{
  "train_examples": 145000,
  "image_size": 48,
  "horizontal_flip": true,
  "norm": "layernorm",
  "head_dim": 64,
  "layer_scale_init": 1.0,
  "parallel_block": false,
  "widths": [48, 96, 192, 384],
  "projector_hidden": 512,
  "residual_init": "scaled_by_depth",
  "eps": 1e-08,
  "steps": 6000,
  "final_lr_fraction": 0.1,
  "warmup_steps": 180,
  "weight_decay": 0.3
}
Rows from block 6 of a small self-supervised image encoder, named by matrix and row number. Rows with one number belong to one neuron. Each number is 128 + 32 x the weight over its row's rms, rounded and kept within 0 to 255. All counts start at 0. Numbers have three digits each.
Before each neuron's rows are labels from the 100 images, of 14848, where the neuron reaches its highest value: "strongest on" is what is common among them; "peak at" is the part of the image that holds the peak. Only what is clearly more common there than usual is listed. The data: Sentinel-2 satellite tiles (TerraMesh).
# fc1: MLP up (model.blocks.6.mlp.fc1.weight, 576x192), inputs 96-143
# fc2: MLP down (model.blocks.6.mlp.fc2.weight, 192x576, transposed), outputs 96-143

strongest on: snow or ice; main land cover: snow or ice
peak at: centre
fc1.153:134141155117126177093221087116139119158064136154191067173106106121086103134091157125098173142068076126141103076138119168180140186161145094104089
fc2.153:121108058168114141147075127113133116106148162102118102128126122107124166128125182166138111123134142114123084120075146171144167176098098128086151

strongest on: snow or ice; main land cover: snow or ice
peak at: centre
fc1.404:127119177080131154055229093097154129110149120064215111091156085182152138155168189139169174134084101178155145093142158129153111162122104154126166
fc2.404:148148093110146118181055139123139183159210102153131116072081108109143119105120101052149090111130168062126143116190072117141136132173125149106146

strongest on: water; main land cover: water
peak at: bottom left
fc1.442:125161127208126113126107136143147118116148133104105130106087112175117130106119071098173131102124105128159146118074133205084091086134148149170154
fc2.442:115147165088106126124172124108089069088083166124135111167143087058126161128093163123142147171127123170109120125188161084157140177159111156098157

strongest on: crops; built area
peak at: centre
fc1.285:149089126125125105085172074114143044092137168138135157093149155097112083110109130162129091115069097195082155077142138122146138130090158071106080
fc2.285:103142120081097153163105137118115120112151146058191118154076120223135139094133134141122177089195131103164112142115150179133182145121083116117126

strongest on: main land cover: water
peak at: bottom left
fc1.527:091186113109084104116134175112179116130095202150196127098113134133103148145131117095115095139076117135161129095149167122076112139123115131110157
fc2.527:123170191090146130096215124162109094123052114096109119166106139112185089115107141125124178130145097204113159143134123131166125164134139126131116

strongest on: crops; built area; main land cover: crops
peak at: centre
fc1.42:086109158173184116133183095184129156081132175113140122118117182133129126140140102171111101158135141141095127115136114115127138171095121103127149
fc2.42:107110093118108123168093121120105136102153152064134148143119095167124161136140178180105142112153165148125093134118167178111133148125097128129141

strongest on: main land cover: trees
peak at: centre
fc1.26:087129167090095145149118106159086065137066147194187148110117150103131119155137105126091185108085105109119175124099117107172101117106115091171155
fc2.26:148123103079137135143158119121136166120165115133177110137093122225093101149120143156107088127142084162190154101094142199135116110040146127112089

strongest on: snow or ice; main land cover: snow or ice
peak at: centre
fc1.279:090138139094097103121163087089092095138071168095163104123145180092114158112145165175107106111072112116092124097147158132103084132157165152161096
fc2.279:143110151128123192098180074126114116098118144109156127130152131160106170158171175185099160123124160171146119099075144156112125160104112093125116

strongest on: snow or ice; main land cover: snow or ice
peak at: centre
fc1.167:129105127124095155133125110103099113105114154083118100134154148104092129161167182173123132185115123162118137088137172098089116116169138094115145
fc2.167:149110112150170167102155143169128056060127095115114104123122142107124097148096176120109129177116119167103184103100169141094072140108181161098102

strongest on: snow or ice; main land cover: snow or ice
peak at: centre
fc1.566:133072206111154156143163066113135101140087179082164108125166102111095162156162111205146151178129135162089132140114192077095092113131099145092111
fc2.566:129144093096159135115119155150141130120202090086171103096055120193137079129113144133128105148154093121134174087117102209147140160029161173086115

strongest on: water; main land cover: water
peak at: bottom right
fc1.205:094131091148097123130155141151162119147121102054093133169132123120144154088147140120127161095143088120154132170071128127126144118088141154119103
fc2.205:080120145152079136107172134105097123118100171105107178170179131083112163133130129195123132095176150174170093157101156151126151131111099092165139

strongest on: crops; built area
peak at: centre
fc1.120:121121101102119092120195108097149116072144079111142186129141105161084108155122150113126159163109114141090104134078135193138122131145134114182123
fc2.120:142110112136102138147147110115111153123077140095142120149188107054118151141170138135147145095140200131152095138127127114151149163137078125112161

strongest on: main land cover: water
peak at: top right
fc1.375:112120051186157129159119154112161106109135117101066136108131145084096163143150126135125112147123202092138137130067192152085123095096132117119125
fc2.375:095186112099093095122137147103181155181154157080120140106092095140156149087097080101176084089145093103138099154155080173194157149104108173131164

strongest on: crops; built area
peak at: centre
fc1.507:140081216122153134089193072120084117115090154152161135141174154083137131113127168133120140109075136167112157125111133183112105158143126083170099
fc2.507:093172147124121109099211087129119149138092143024087153144130130100159122098096131138129168094148166165169128174125095183156098129132138124167115

strongest on: main land cover: trees
peak at: centre
fc1.129:132138220094152145051205032112087128153076120147177112100153150156154094108129142114114212099151136135125148144117112082119097120129153104126104
fc2.129:124133051152118133132093169104157193156176143087077125117088105102125145124079124133151053115145102127124102123099100182160146145070116148124154

strongest on: snow or ice; main land cover: snow or ice
peak at: centre
fc1.297:116109125081139132154169083115082118103076160130181164142141172167151093170114184170136128087092148189096176148122102096151148113120088076181160
fc2.297:131115173101127146150121078098082123127149132098187139138100143181098153129149149174121158127143145138118108130159129179106165099130113093147131

strongest on: main land cover: trees
peak at: centre
fc1.148:147161174144095159094202134149096135111128099176155134167097108110183105156132141124135177139065078167171182134070158100106104168105132116115131
fc2.148:172109095137148174115154099143136140102143139114161109121123147205087137188185162171123120161123076158138148117135160122103096130105155076114126

strongest on: main land cover: trees; clouds
peak at: centre
fc1.199:083145139060142078077128120192096104131169122142161154191103173160154111110141107135129103148145095177167183138153144146131116129156165137120079
fc2.199:119147139142137123150124125162151061087123102137125087156118115134164107110124164105128122178122149142055178103100157130135083168143142173062103

strongest on: water; main land cover: water; clouds
peak at: centre
fc1.568:122152150074136109122155092110130063099170139127183168160128139161171132110097187088125091115164078159172144130221131154129115144152108133141147
fc2.568:155113113124148136180087129122159146140149107147138092104125106129127130125167138093142167157107187070076135106083110053146125153105119154076137