config.toml
method = "byol"
norm_position = "pre"
fused_qkv = false
inner_norm = false
target_momentum = 0.99
residual_init = "scaled_by_depth"
learning_rate = 0.00063
Rows from block 7 of a small self-supervised image encoder, named by matrix and row number. Rows with one number belong to one neuron. Each number is 128 + 24 x the weight over its row's rms, rounded and kept within 0 to 255. All counts start at 0. Numbers have three digits each.
After each neuron's rows are labels from the 100 images, of 14848, where the neuron reaches its highest value: "colour at peak" is the nearest of a few named colours to the mean colour under the peak. Only what is clearly more common there than usual is listed. The data: Sentinel-2 satellite tiles (TerraMesh).
# fc1: MLP up (model.blocks.7.mlp.fc1.weight, 576x192), inputs 64-95
# fc2: MLP down (model.blocks.7.mlp.fc2.weight, 192x576, transposed), outputs 64-95

fc1.378:154108136107126151112113137089102073156128129123128122151129116122110101153116137124110156143134
fc2.378:130160127101150132127133112098125137135153113121110100133104132091121131154129148091147116112133
colour at peak: grey

fc1.427:132111125105118087142121132094102147104136156178128099104118134136131140097144132123122111112130
fc2.427:137109112137104130108139160082140154152138124147125118095095122136098148147140084171087155134151
colour at peak: white; pink

fc1.452:168122137136109129107148145099104141146127134119144113093120139149112142092151134112062150129144
fc2.452:118119130128133170108120214162118130129107147154173164138146112112141134081155149120130149124131
colour at peak: pink

fc1.346:111158137138122143150148135139152080130128136174132110113093160124119126113121129163096102095171
fc2.346:162131099147139119087155140091100119108114148127128120104124139126142141101139097134102119103147
colour at peak: black

fc1.517:077150126123105138159112066100167122119145084142131117117092149122099127130122131129140141150116
fc2.517:155113106117145110099155109085110127127129144134136146090133114138130144139126119127096127142160
colour at peak: white; pink

fc1.265:094122180165110130126107149093124121137105099108124129170121114131141094115112138132105155126096
fc2.265:165087086097144128096153112145113154144165174086153154083164094136145147134162165117169147148159
colour at peak: white

fc1.281:122126122148113126099144116083106085113126106136098125116138118122114129111119133151125145128134
fc2.281:157128126089152137113131069111111128114119136091152149125179108129149124117131196076153125137134
colour at peak: brown

fc1.241:101111111111151096136159134126113125137092152154129121099074128153088136131134122117149142149178
fc2.241:151103096127118149068146135089120117161137156143134124090107116113130136114158084148071153123151
colour at peak: white; pink

fc1.534:124146152101112109133101129137137142118073103156099133142093137144112146158123139133113126122124
fc2.534:128139124157111138126126116181135108147093119132099110125154158124125139082145109150112122119132
colour at peak: grey

fc1.259:107109098134107096120138117118161123135132125155117108128079138136074151111118122136127117120158
fc2.259:156101109130116145075143121088113099146132147128143139094119111119147136115157091137063156130140
colour at peak: white

fc1.147:164154108147100115127129137133144145126125123160089121118084139095130110105125072192071134125158
fc2.147:128144127111148120147113099081146162154149111154103089127127138106091137183118158102132120113132
colour at peak: black

fc1.55:137093116106149092153114087137154134137149128123153116148123141146095156131117089143094168162143
fc2.55:118137106129130154130141152138120125132164121113131127127150132111162118147135176083161128117110
colour at peak: pink

fc1.306:154120162110135101129161128133107066152140101151100164150147133143155165152120143131101140166129
fc2.306:134124129145142141099151151128115088118108138126146144131130127128188093101123169111100135126124
colour at peak: pink

fc1.296:108116108097099122157123094146126157139143144133122094118095141132082134156163089182136149083169
fc2.296:118109141146095154114117130152141097156125116159140134120126123132145136093150107163076160139114
colour at peak: black

fc1.479:131092125131120107126153120113141102124099118173126136114083152136087129139160115139125121115152
fc2.479:153104092130109144079141128103126142164134149143134125083114120130119153116157075163087160128154
colour at peak: white; pink