Rows from block 6 of a small self-supervised image encoder, named by matrix and row number. Rows with one number belong to one neuron. Each number is 500 + 40 x the weight over its row's rms, rounded and kept within 0 to 999. All counts start at 0. Numbers have three digits each.
After each neuron's rows are labels from the 100 images, of 14848, where the neuron reaches its highest value: "patch colour" is the nearest of a few named colours to the mean colour under the peak; "strongest on" is what is common among them. Only what is clearly more common there than usual is listed. The data: Sentinel-2 satellite tiles (TerraMesh).
# fc1: MLP up (model.blocks.6.mlp.fc1.weight, 576x192), inputs 96-143
# fc2: MLP down (model.blocks.6.mlp.fc2.weight, 192x576, transposed), outputs 96-143

fc1.359:465534512527450529522585459511465501448499460514494538514475502441492512531474544453488513488446461559561502479495510522491485505459533534457550
fc2.359:501487512478499530557488489486454557514548495527530524535426529523521482461465484507478502467548516493526501541458457460494515499460488463495466
patch colour: grey
strongest on: snow or ice; main land cover: snow or ice

fc1.43:529487522544540524493515486489455502504377506568424433510510466461477517566493578526484570528501529572447490499411528494506497550527478467477539
fc2.43:440508517518446489521506486494435461477490532484517585573559536456502547476531489530458528452560573526573469553553541534453532473531486440549486
patch colour: white; pink
strongest on: snow or ice; main land cover: snow or ice

fc1.417:564565523447462435488557472536532531440423538470513463452516517489475523444544448446495501458518491559474492538413491477456444554495541459540477
fc2.417:471481514482432489567483493445519555544558552554533501469487444561462578513567485562555542468539496468509433465514512485522552546501456486487542
patch colour: white
strongest on: snow or ice; main land cover: snow or ice

fc1.69:514485533468545453502551528478564491451432530480498447441513490515465493538506441473500510500449486441503489425503491494496536466514543518471488
fc2.69:507557575477500475418590443512566511537484506520546491516451486586516481516518487475535506478468425518515520507542480483533439516496485547483507
patch colour: pink
strongest on: snow or ice; main land cover: snow or ice

fc1.156:531544498500517494507510532474499490515516544511532495498492454515441490573584518488557466514411560448500551452501473510493542507533487519428557
fc2.156:475559586479506456450623450525547503525443508490532478509454501538524456488503487470512520490478445533489531498531496504531464538496486556490500
patch colour: pink
strongest on: snow or ice; main land cover: snow or ice

fc1.160:489514501521501479503500461478437496523501458552556416449559442490463505528521488500510559500437535493461542483451478403507498535478481496433562
fc2.160:477567519483488439527524460498505582572572506568544526526408511582534488467523433456503461440497409458551492554584438484525496451537494494526493
patch colour: pink
strongest on: snow or ice; main land cover: snow or ice

fc1.550:470488576498547461411489440544477535454542542486566445435465486526476473542515461473473490515480579529549510485565482437430443536567507540516520
fc2.550:493489509488484553556487472470437623534540529541533529493478531564503530495558496524481458449504507484534469505515428482478523465438490434539508
patch colour: grey
strongest on: snow or ice; main land cover: snow or ice

fc1.422:510461546469496480542497481537444525447517466556509553476551462468477512537492493473538564483508555518533497460447512420460419459536506450551515
fc2.422:546466505509510511482454494501474563500547527489538461453367504528448510526508492530480436510482443546506460488548471499534511474559486478482510
patch colour: grey
strongest on: snow or ice; main land cover: snow or ice

fc1.475:478511585434493528507518479529484495516509513555581529572499539524518505481477507526448512477489441571478526548576539471486540546520538462485486
fc2.475:523471474495519522600420521518546499484549473479520477475477498527494489485540521457481515530510583450452519477463491447482501499447495509451491
patch colour: brown
strongest on: main land cover: crops

fc1.309:475500505479484458493554425492578488501421501522541470545536515528553454496524589527450468539548552575496453514502505453542513464460452474497457
fc2.309:494469410555459518523431508479504495491582509431552503517469507570458568491536547519473468490521556445495449497479498540475489497470485496525497
patch colour: grey; pink
strongest on: snow or ice; main land cover: snow or ice

fc1.312:429534536516455434509495466427522497507461536511515488484519490487445583548514463544570483479440471492566487486485535458502479521514480483489571
fc2.312:446565455509468483453559507537487448470502534472478506565543509494527517471459508518487460495534473570510534525511549581528488524458508568523472
patch colour: pink; orange
strongest on: main land cover: rangeland

fc1.553:526550512493457387499469522507521566478514470572541465486519493508471447535561519472454543472519494538508560481518525536448523504595551472508482
fc2.553:540417494482532574588443504492478510450515511567549512491444480594434502536547565529456531474529470494501473484441518466467542507497485457479507
patch colour: brown
strongest on: built area; main land cover: built area

fc1.394:479567477534464475504559419539490479406519533458549557516484458532545565474537459518498505481443459582513446433511520506517428488489544481511439
fc2.394:477481500548462567536467487470490537502514520452495501523425486548454513499507529529498511511552491523476440508431486502513503522516460446470511
patch colour: pink
strongest on: snow or ice; main land cover: snow or ice

fc1.233:519451492411503543472503473463527435414513477459566456515511502568507535562538581545518462567490463534465477481520556478510508523472491488468528
fc2.233:544502446518525519461493520473583540527586485516493442431448448562466489538506485491557432515447421462465504452478463481510460507503504550453541
patch colour: white; pink
strongest on: snow or ice; main land cover: snow or ice

fc1.341:491539483484516480475512473526535449520501512459590514445492479529466523515539473466508485542407529507456532463474556514496548471508527531521523
fc2.341:497579533493525458470612457526534508521436493531545475487483504536547464461483468441518512472483433507517551512515477539529449525486490587506490
patch colour: pink
strongest on: snow or ice; main land cover: snow or ice

fc1.509:525488470509423540494556460431533407416488520490474427495495511464515483483491508528489555483496523514455522431444559545556463569444462495498533
fc2.509:553443468432557545573507447504483549536495457484555480474477537563496484510506512508479561514465511480516496487479440530439540466467512436470467
patch colour: white; pink
strongest on: snow or ice; main land cover: snow or ice

fc1.115:518478463501529484473476552509550486519533467521545519442443544598454464524492521469446478483504444474541540469562467509469436454488548501485447
fc2.115:447507579458489499547518480536420460490441475508512537600509535475586464435502509463462590470559489511501515576512492467529551521544498486516467
patch colour: grey; pink
strongest on: clouds; main land cover: trees; main land cover: water

fc1.35:528554557445460501401569467464546499528511508503576447494518450571513534531485503503549524508519508529487497489557517461530486558533455545537511
fc2.35:531464392518509562549442539476512511474538518491431477480488471489468524526467540529498456522520511512472474469370514532492536524405491512467521
patch colour: pink; white
strongest on: snow or ice; main land cover: snow or ice

fc1.335:551495606445537540426576427535451485480476502535565538468453553568509491530449535524455572471509428601511506484479495548479487482450567446542504
fc2.335:466556472605478451459560492490526563544464519442434526505549498388521513483466451489531473450498485501529477528465453510524475500537504521547517
patch colour: brown
strongest on: built area; crops

fc1.393:534506523422474564493526476466509412477504476485602499499484500538500504547511560549502520584512458546492514453518570514509467521495479533466504
fc2.393:548492447532529515442496506463566557540582500499485457424458466552461498541495466501553436506448433463491492452483451485506470490512504534479543
patch colour: white; pink
strongest on: snow or ice; main land cover: snow or ice

fc1.89:514482539446501530457548418486469471453516495468558452532511462491467541568521540486545494492472451565545498509471520505527444561518518492510509
fc2.89:539470514455515571542475519495507502457526489501553464489458479563475498509513553481481566529501519467456514482482498428492482535442473534441499
patch colour: pink
strongest on: snow or ice; main land cover: snow or ice

fc1.116:578445475475554508460545518487521434423495496423537508505497483532501451530472569569489435545482444569511494453525529519504498533455561472462525
fc2.116:545490539445525493525463456492517493516537463572581444476491477575470479533580491458520518529448530418444520460575495415488476497543480536434512
patch colour: pink
strongest on: snow or ice; main land cover: snow or ice

fc1.214:513478532545510474479478497534473480477471468559525447487463544462492469538586530461491595493460566500454512464437577502426437463551469403469459
fc2.214:514510550531525510443606411508547481486479486523546447458609477491486498531483516542535512547442462554464526480449462472519448498480533550459508
patch colour: pink; white
strongest on: snow or ice; main land cover: snow or ice

fc1.212:521525552491499430538486466462491504480530478508559482463544498473461481497593510475488548550404555507469535505543496445553514544546434485443512
fc2.212:458574533498481444479518467517506552579540488521527520530458513575550476467546443450505466449484399462540500547561462523504476468512504495536480
patch colour: pink
strongest on: snow or ice; main land cover: snow or ice

fc1.55:540453496538470508450583481548531455496547499443528461496556516494499445541561557490556554506407540531489520503555474461524413487452494474462563
fc2.55:488566505457447472505454489511504531518548523527549501545373474581551513451543494465498484445534436479542498533558503508560472539541465513504488
patch colour: grey
strongest on: snow or ice; main land cover: snow or ice

fc1.210:495481503555513486554477505508431469419416485576489480496497522466467523547602535481456579562453556437446518516522528457473452465555465454437508
fc2.210:546492540537566511416584437537528489478474462548519439457561495485482454548465513523523525553429483551473560458448492470490430487493551517466484
patch colour: white; pink
strongest on: snow or ice; main land cover: snow or ice

fc1.179:533522529491479463550500431449483496489468494491501410480502441416461466525587484460498575530418559525471518467497461447540512544511502552482554
fc2.179:455568533468481445501524437523498531570552483534538528534434522557563472466546456436502484450494406454550498561590465480522497463531489492531481
patch colour: grey
strongest on: snow or ice; main land cover: snow or ice

fc1.399:480445591533493504530506415543459500436474476484482484500571515514502527514524551465493548572507513518456475426554490454476521544493516491469478
fc2.399:516449444501548547498448477526510518490592468456542472484450506487453466531480501521477429510507549501550529448558486556470550462454524510461458
patch colour: grey; pink
strongest on: snow or ice; main land cover: snow or ice

fc1.456:574458462491560477497520450511548420445475438533519427501477503482490445510501509485471488543458501502433585523511572501527470527510502528468455
fc2.456:531498539425523524460632425505531442465473493499547437476547489574474490549499545536511519546446474563478546461447511580496455504395522524438488
patch colour: pink
strongest on: snow or ice; main land cover: snow or ice

fc1.286:528492495461485513443481478484515514506434460504459477500488501499500479536551503459549527510459579460468568506481537452521504505528448511447535
fc2.286:477549508484501462475572461511527558552573500518524519478466533591520484506514442524508436427486388497568505518520450581528496450443507491558500
patch colour: pink
strongest on: snow or ice; main land cover: snow or ice

fc1.8:532497471446516444498522493532496459471495526549482502489479501458499534504558474448510498550427521466459582459451484551431485494538503443421539
fc2.8:520556548497515453418573438511510530562451485513522503468469510498514463495491460468535509479478450492557539506508464476530461497517507546532501
patch colour: pink
strongest on: snow or ice; main land cover: snow or ice

fc1.472:485503570471462461521499514458472522500504493513461534489512491544522577556535496503559559528443516538512508438504481558526470525490465440469488
fc2.472:463484420488497540605495495481498526493499503486503486498478533528457511497495485546477448484511494506506474486474480586515567472425474467472490
patch colour: white; pink
strongest on: snow or ice; main land cover: snow or ice

fc1.338:556501549402465522479532495458514521462473460477497487557480482471531507526523544499554514507453549563500537462568469453499507506547442512555471
fc2.338:511469457496513539529554507500500479453519514438538510513437492552504524487499543542443494513523546502510519475460526611483498495422519502461511
patch colour: grey
strongest on: snow or ice; main land cover: snow or ice

fc1.105:448477536536527466503506471486552479447462482475573504493517504523533482519566552428495544438437508452506445565530465541466501477490521415489450
fc2.105:530471490515521533483522451493462530524462515474531506458481501554431523564588507552498527490495496503530503473461499466424462474531461435522475
patch colour: black
strongest on: main land cover: trees

fc1.446:497518576557477476545506447513469492468387505455463469479496518496465487560535472472508519464415542468580508447540507558482477539540467538520528
fc2.446:489516483548519475495486468517507436460609457446508477494513469409502490490481520470528498549546560513465563448509503495482455511477559545424523
patch colour: pink
strongest on: snow or ice; main land cover: snow or ice

fc1.570:529496590403472513406599440479508494518491515493631498460497468595492538534544526550540532504467480513495480465553488503507515538488438514487548
fc2.570:550486444473516538515455517438564503483555507504498422435441420528450529530476533495559449544476489484436489425480503505532476558475469549419568
patch colour: white; pink
strongest on: snow or ice; main land cover: snow or ice

fc1.539:457504561495449439460586449551450479547459461498514513549571465496520466547506467486468448504449491491436500521457565555499512555543495513477540
fc2.539:504517477476505491508527466459506545512518528402525510468417490550502484497509494513501524480493535510551478526482466536518560513522487497517496
patch colour: pink
strongest on: snow or ice; main land cover: snow or ice

fc1.256:518528530490457458523542425493526436525448572507507458485598506535492553551463528481572562513530491522503544543463521548479509501431485517526478
fc2.256:513475482475472547536482445488472566546474507451531504493454501543488509514519497548489535461524505494508482506426431536542598478485492451516504
patch colour: white
strongest on: snow or ice; main land cover: snow or ice

fc1.198:513560480508494513505436431498465438487453531448482457534490458434452500538482429489467483555513500443533478493514501494521440522479514475463532
fc2.198:473546514556462498525528491474520531521545527539592526558434467619532520513524512474502449444518350469541469525492502526518445539515465521468496
patch colour: grey
strongest on: snow or ice; main land cover: snow or ice

fc1.67:530495513539523455531513513510519453492495518531484505492577496436439575539430519467529520512488566493567528532488514553497455543482479499478532
fc2.67:551479429487547544421494575506558554526575495361441494438471505542479482540444480547527420510466415518454500490473437547555546460389502507491516
patch colour: pink; white
strongest on: main land cover: snow or ice

fc1.390:503559493532502470494516492508469484465515504611476470474542426482453478504524483483572537499432504428539513535481499419553513495529457479469485
fc2.390:508548503457552458426594410515546507552562459451534458458532502562518453504463454511551504509444446522501538511465443551551472490426529508503493
patch colour: pink; white
strongest on: snow or ice; main land cover: snow or ice; main land cover: water

fc1.473:554462572519548525524510460527503492516357479572486455463499464469485516485521559521485596515465539495448480467427458452492448548503525481442471
fc2.473:467473492473462514593447512478427524493527524480509552561500499487488547503508515529465498468567558500542455530548521485486590497488475444511505
patch colour: white; pink
strongest on: snow or ice; main land cover: snow or ice

fc1.275:503483557437525520550568442440471473532463447518506447525539448449489483541539532557505526551452554564443530469492524500539525484555491436472536
fc2.275:493516470507531497508528466579494563524558445459500539477479569502535442475494452498461459474511472490570565539511432584501558435378559502536422
patch colour: grey
strongest on: snow or ice; main land cover: snow or ice

fc1.363:487457467542483488439445474479506522525509547542563471472517502497420519494522455499586528525452474489472507392528468467476524519514524546410508
fc2.363:452600558479458460433603438493533491534465534508521475530511469512535529482504495476538502477502472505500524526511507473560457547506435568478525
patch colour: pink
strongest on: snow or ice; main land cover: snow or ice

fc1.397:481444536490542531537498462505483439440441497589464538549511517460443503565606521466452546580461545453459537479504564457500502483584532477439503
fc2.397:555487528505556519433599418535514492476474461532556436455577499523467455558480534521505525554434461553467548448457486508480419480452551515462479
patch colour: white; pink
strongest on: snow or ice; main land cover: snow or ice

fc1.37:518449465555535516462481560493551483482457461502568528436515529555484509466496475460459482517516460476524525453517518508443463482499532501526477
fc2.37:452529590455497495515565482541438449492434483480511524595524517464593459434477512458478577493537475533483527568520491463543525532528505506508476
patch colour: grey
strongest on: clouds; main land cover: water; main land cover: trees

fc1.349:496566538491519456456562526471494432444552544516547529446533531483576525501549553476519524529510519483550542551465476552520484487516462475559565
fc2.349:483482452490475500496441485491526538515543527484486494503388484597536497445516507480477521457543472515506496503501470560512554525458518472517460
patch colour: grey
strongest on: main land cover: water

fc1.83:531492529546494435449510443477505521467512539520472440491582488457519481547507478480495555565438523448503501506476490461493415530605512550463498
fc2.83:494538442401478475478535510455487577570534524415491488444423485587513500482445488500555493428528404512555476526508443524577562520440454482544551
patch colour: pink
strongest on: snow or ice; main land cover: snow or ice

fc1.17:494505492469501467521549435459542453409398513455498481574485517497483507468539578494475521563495438550444487447440527498553410509539443496490508
fc2.17:545478468522528537488491451498475550497526473423553504467499546477464500519461515503469539488492532490543481476448462534418492416466512473496499
patch colour: white; pink
strongest on: snow or ice; main land cover: snow or ice

fc1.415:417497513486456431480592480444453465513490521451545496478551536530509464544559469538468570550427528568496522462521493445518460512532495466457486
fc2.415:475545469465478455474495492501516582554583513425513500516456530548527488497510443493511465446496430493561494518523416547546563492457504483539466
patch colour: grey
strongest on: main land cover: water

fc1.150:557468465520458511507442528508510416464424535570524473487502516461461480497514542475464543553480559488538494449464595473539435535541458468451513
fc2.150:536516517510536504433603447523539508493485485497548459465542515548492481533440512524494485522456438553510546481438479503508405481404525502482481
patch colour: pink; white
strongest on: snow or ice; main land cover: snow or ice

fc1.425:512467563491454499460500455489462495507405505540559511493520534548459455466507560445452575495415441521481573492508499537543525533445488469479540
fc2.425:488513467478446526559481443460533446487593531459547483500467450611479558540530541517517492539503472477492462448502534470530476545492468541453513
patch colour: grey
strongest on: snow or ice; main land cover: snow or ice

fc1.81:511453488516486489546519505478454462432443469488489534543508481492454484501584533531504516523479537500502505475545549442465417448566528458438514
fc2.81:547460479509540540529460474492523490469516481601547435476487450498442503550530567469503508573472482490480539436470543454481444527465513548411499
patch colour: white; pink
strongest on: snow or ice; main land cover: snow or ice

fc1.538:536486603429518541397590403479492471475453524540602466507558473514496551531530532547496558495477469542507466524559484481512478503498487517534542
fc2.538:498509449436487499567423496442535493515575514525517449473453429535488537496524514470556467527500528453444472470502496489550505553425460544429557
patch colour: white; pink
strongest on: snow or ice; main land cover: snow or ice

fc1.421:465453521484480458526534376429559504487452511519544573481565513454452559518496501547468526538429548502493499466560521435560450439492448544493512
fc2.421:484511550489444528484584458474468493473467537404504519529511501580511533494533512587494493473517514518497485534446470563515555522483497440499482
patch colour: grey
strongest on: main land cover: snow or ice

fc1.311:494563503568495494460565435470533444480531561555495530590562450508491518524554560457498561478480534553538526555523449486492484484501485521485523
fc2.311:476504550526455500486552426488445487510425524451578503540595487523498522494614502542499580486545525523530449509461494459492535497509480484508523
patch colour: black
strongest on: main land cover: water; main land cover: trees

fc1.77:556499491593552534516520545460552543479459447418449512475495512569482494529506512523498495507483491504522509438424472526447469474447504463516496
fc2.77:510533553448536483554517471506492477501462472530524474490510472429536477472467492432537551521489497457460531498560458449547514523559518553446515
patch colour: grey
strongest on: water; main land cover: water; clouds

fc1.38:458567560542526478481533455454470547504396520473505527558531508559512513470469490496562480467437450451553457442510453480484512500554512539451556
fc2.38:511485461468478558510442474484482554513519523544522526496494538480488529479472535531469524455569508521489479514474456554514553509466508475524489
patch colour: white
strongest on: snow or ice; main land cover: snow or ice

fc1.323:511441492441568481518505434477515520438459533456529464532533480487480446510511549474470475469435455520449516553472468512549495494542483528561488
fc2.323:461486497518463505521485454460460505494473538509561528528530495527482558533570480542472553508525572477518470507455498530499517528487475438508519
patch colour: grey
strongest on: snow or ice; main land cover: snow or ice

fc1.25:510532515567495514533507493476551433467507565511562506494505491488453572480501534468484595545441470549491504470483508596500483451507482435523492
fc2.25:503482492474482505528516435487431498479482538550499509527530501429493524506570524556496535460555631506513456490479536515480538521528470451482483
patch colour: grey
strongest on: snow or ice; main land cover: snow or ice

fc1.290:467532605540463466434577486474463430467419530464496447516562529561511573529502515495506551536510453480533488446510573505521439554473496492459469
fc2.290:541487435494527531521493450486453581504526497515523510455407510538440516538477526534491440496501497503529487501499477514492518464529522435516510
patch colour: white; pink
strongest on: snow or ice; main land cover: snow or ice

fc1.219:459551577539490526485538455483548516470519540541525454514549509500555555447411549502564543544476486513490451449465484460535403456457563473510494
fc2.219:473457528497485566533513471471475511515485565404513490522479486505490564505486521545462566497559538498513442512475522543507544546458450479523501
patch colour: pink
strongest on: snow or ice; main land cover: snow or ice

fc1.92:514477506524495499496506550490576556492508465514581496467522526553491477505481482504454520478474461477536516443528470528409455490531522541501444
fc2.92:448538602444485480527554452529443430483435477510523516587514515472584464444508518455478588497532489522476522557528505453531527536537490515496489
patch colour: grey
strongest on: water; clouds; main land cover: water

fc1.449:555481525528512509447557449462481483489476512543509471475563514495498458499555442484495482544425487509457479445511547442455504517527451497399499
fc2.449:474579509496510437477550442532530516562548481472510517505446510556541466482511450459522491468468417495538534524538468522496453468512512511525478
patch colour: grey
strongest on: snow or ice; main land cover: snow or ice

fc1.208:472531557564503509494565449522445472528398525528498512482525446431516533482465490503498644480483505499468500536435484495553469516520478469522558
fc2.208:467521453562521480510520496563443531512477465459465566528540567439541453455474458481450484448523538494567526565472451556456531439487551445552436
patch colour: grey
strongest on: main land cover: water

fc1.187:502467477531527557495485503468535477421408495520477452496480480504454544528545547488458544562475510517507477428431583523447473556550491470472546
fc2.187:501489511501493510490522460480490430434473525567543448494550458468455544537525541516513529558481553529454521438462572501446451534520482528436526
patch colour: white; pink
strongest on: snow or ice; main land cover: snow or ice

fc1.368:480536538523525566529496538492469445451479510474533442564543464472516501454475501463451524549488430524494469485552457556508437567561464457534494
fc2.368:497498486553457536565475477508469532511430532479507503558494476514516557499499487545487562484546517498522491510418505567509546499507476468474507
patch colour: pink
strongest on: snow or ice; main land cover: snow or ice

fc1.15:535528547511467536528544414476498465461471503500551470453489549506475542471512478541462547521453481477457539480453460558442444495541534523464470
fc2.15:520477403454485533501544480476475535507545515474500517469494479572452532523470517572486497473512531527521497522485430546501514513416501454534496
patch colour: grey
strongest on: snow or ice; main land cover: snow or ice

fc1.262:478537598491533451484581457484542464464499472519538465491500508556471551486518461460472574493510527559493453464483580595537449521442448454517484
fc2.262:508475441500477525556403506495444486447610494589534521531480501440475520499511524477462464496564540493497495505555513528448581494482508499469478
patch colour: pink
strongest on: snow or ice; main land cover: snow or ice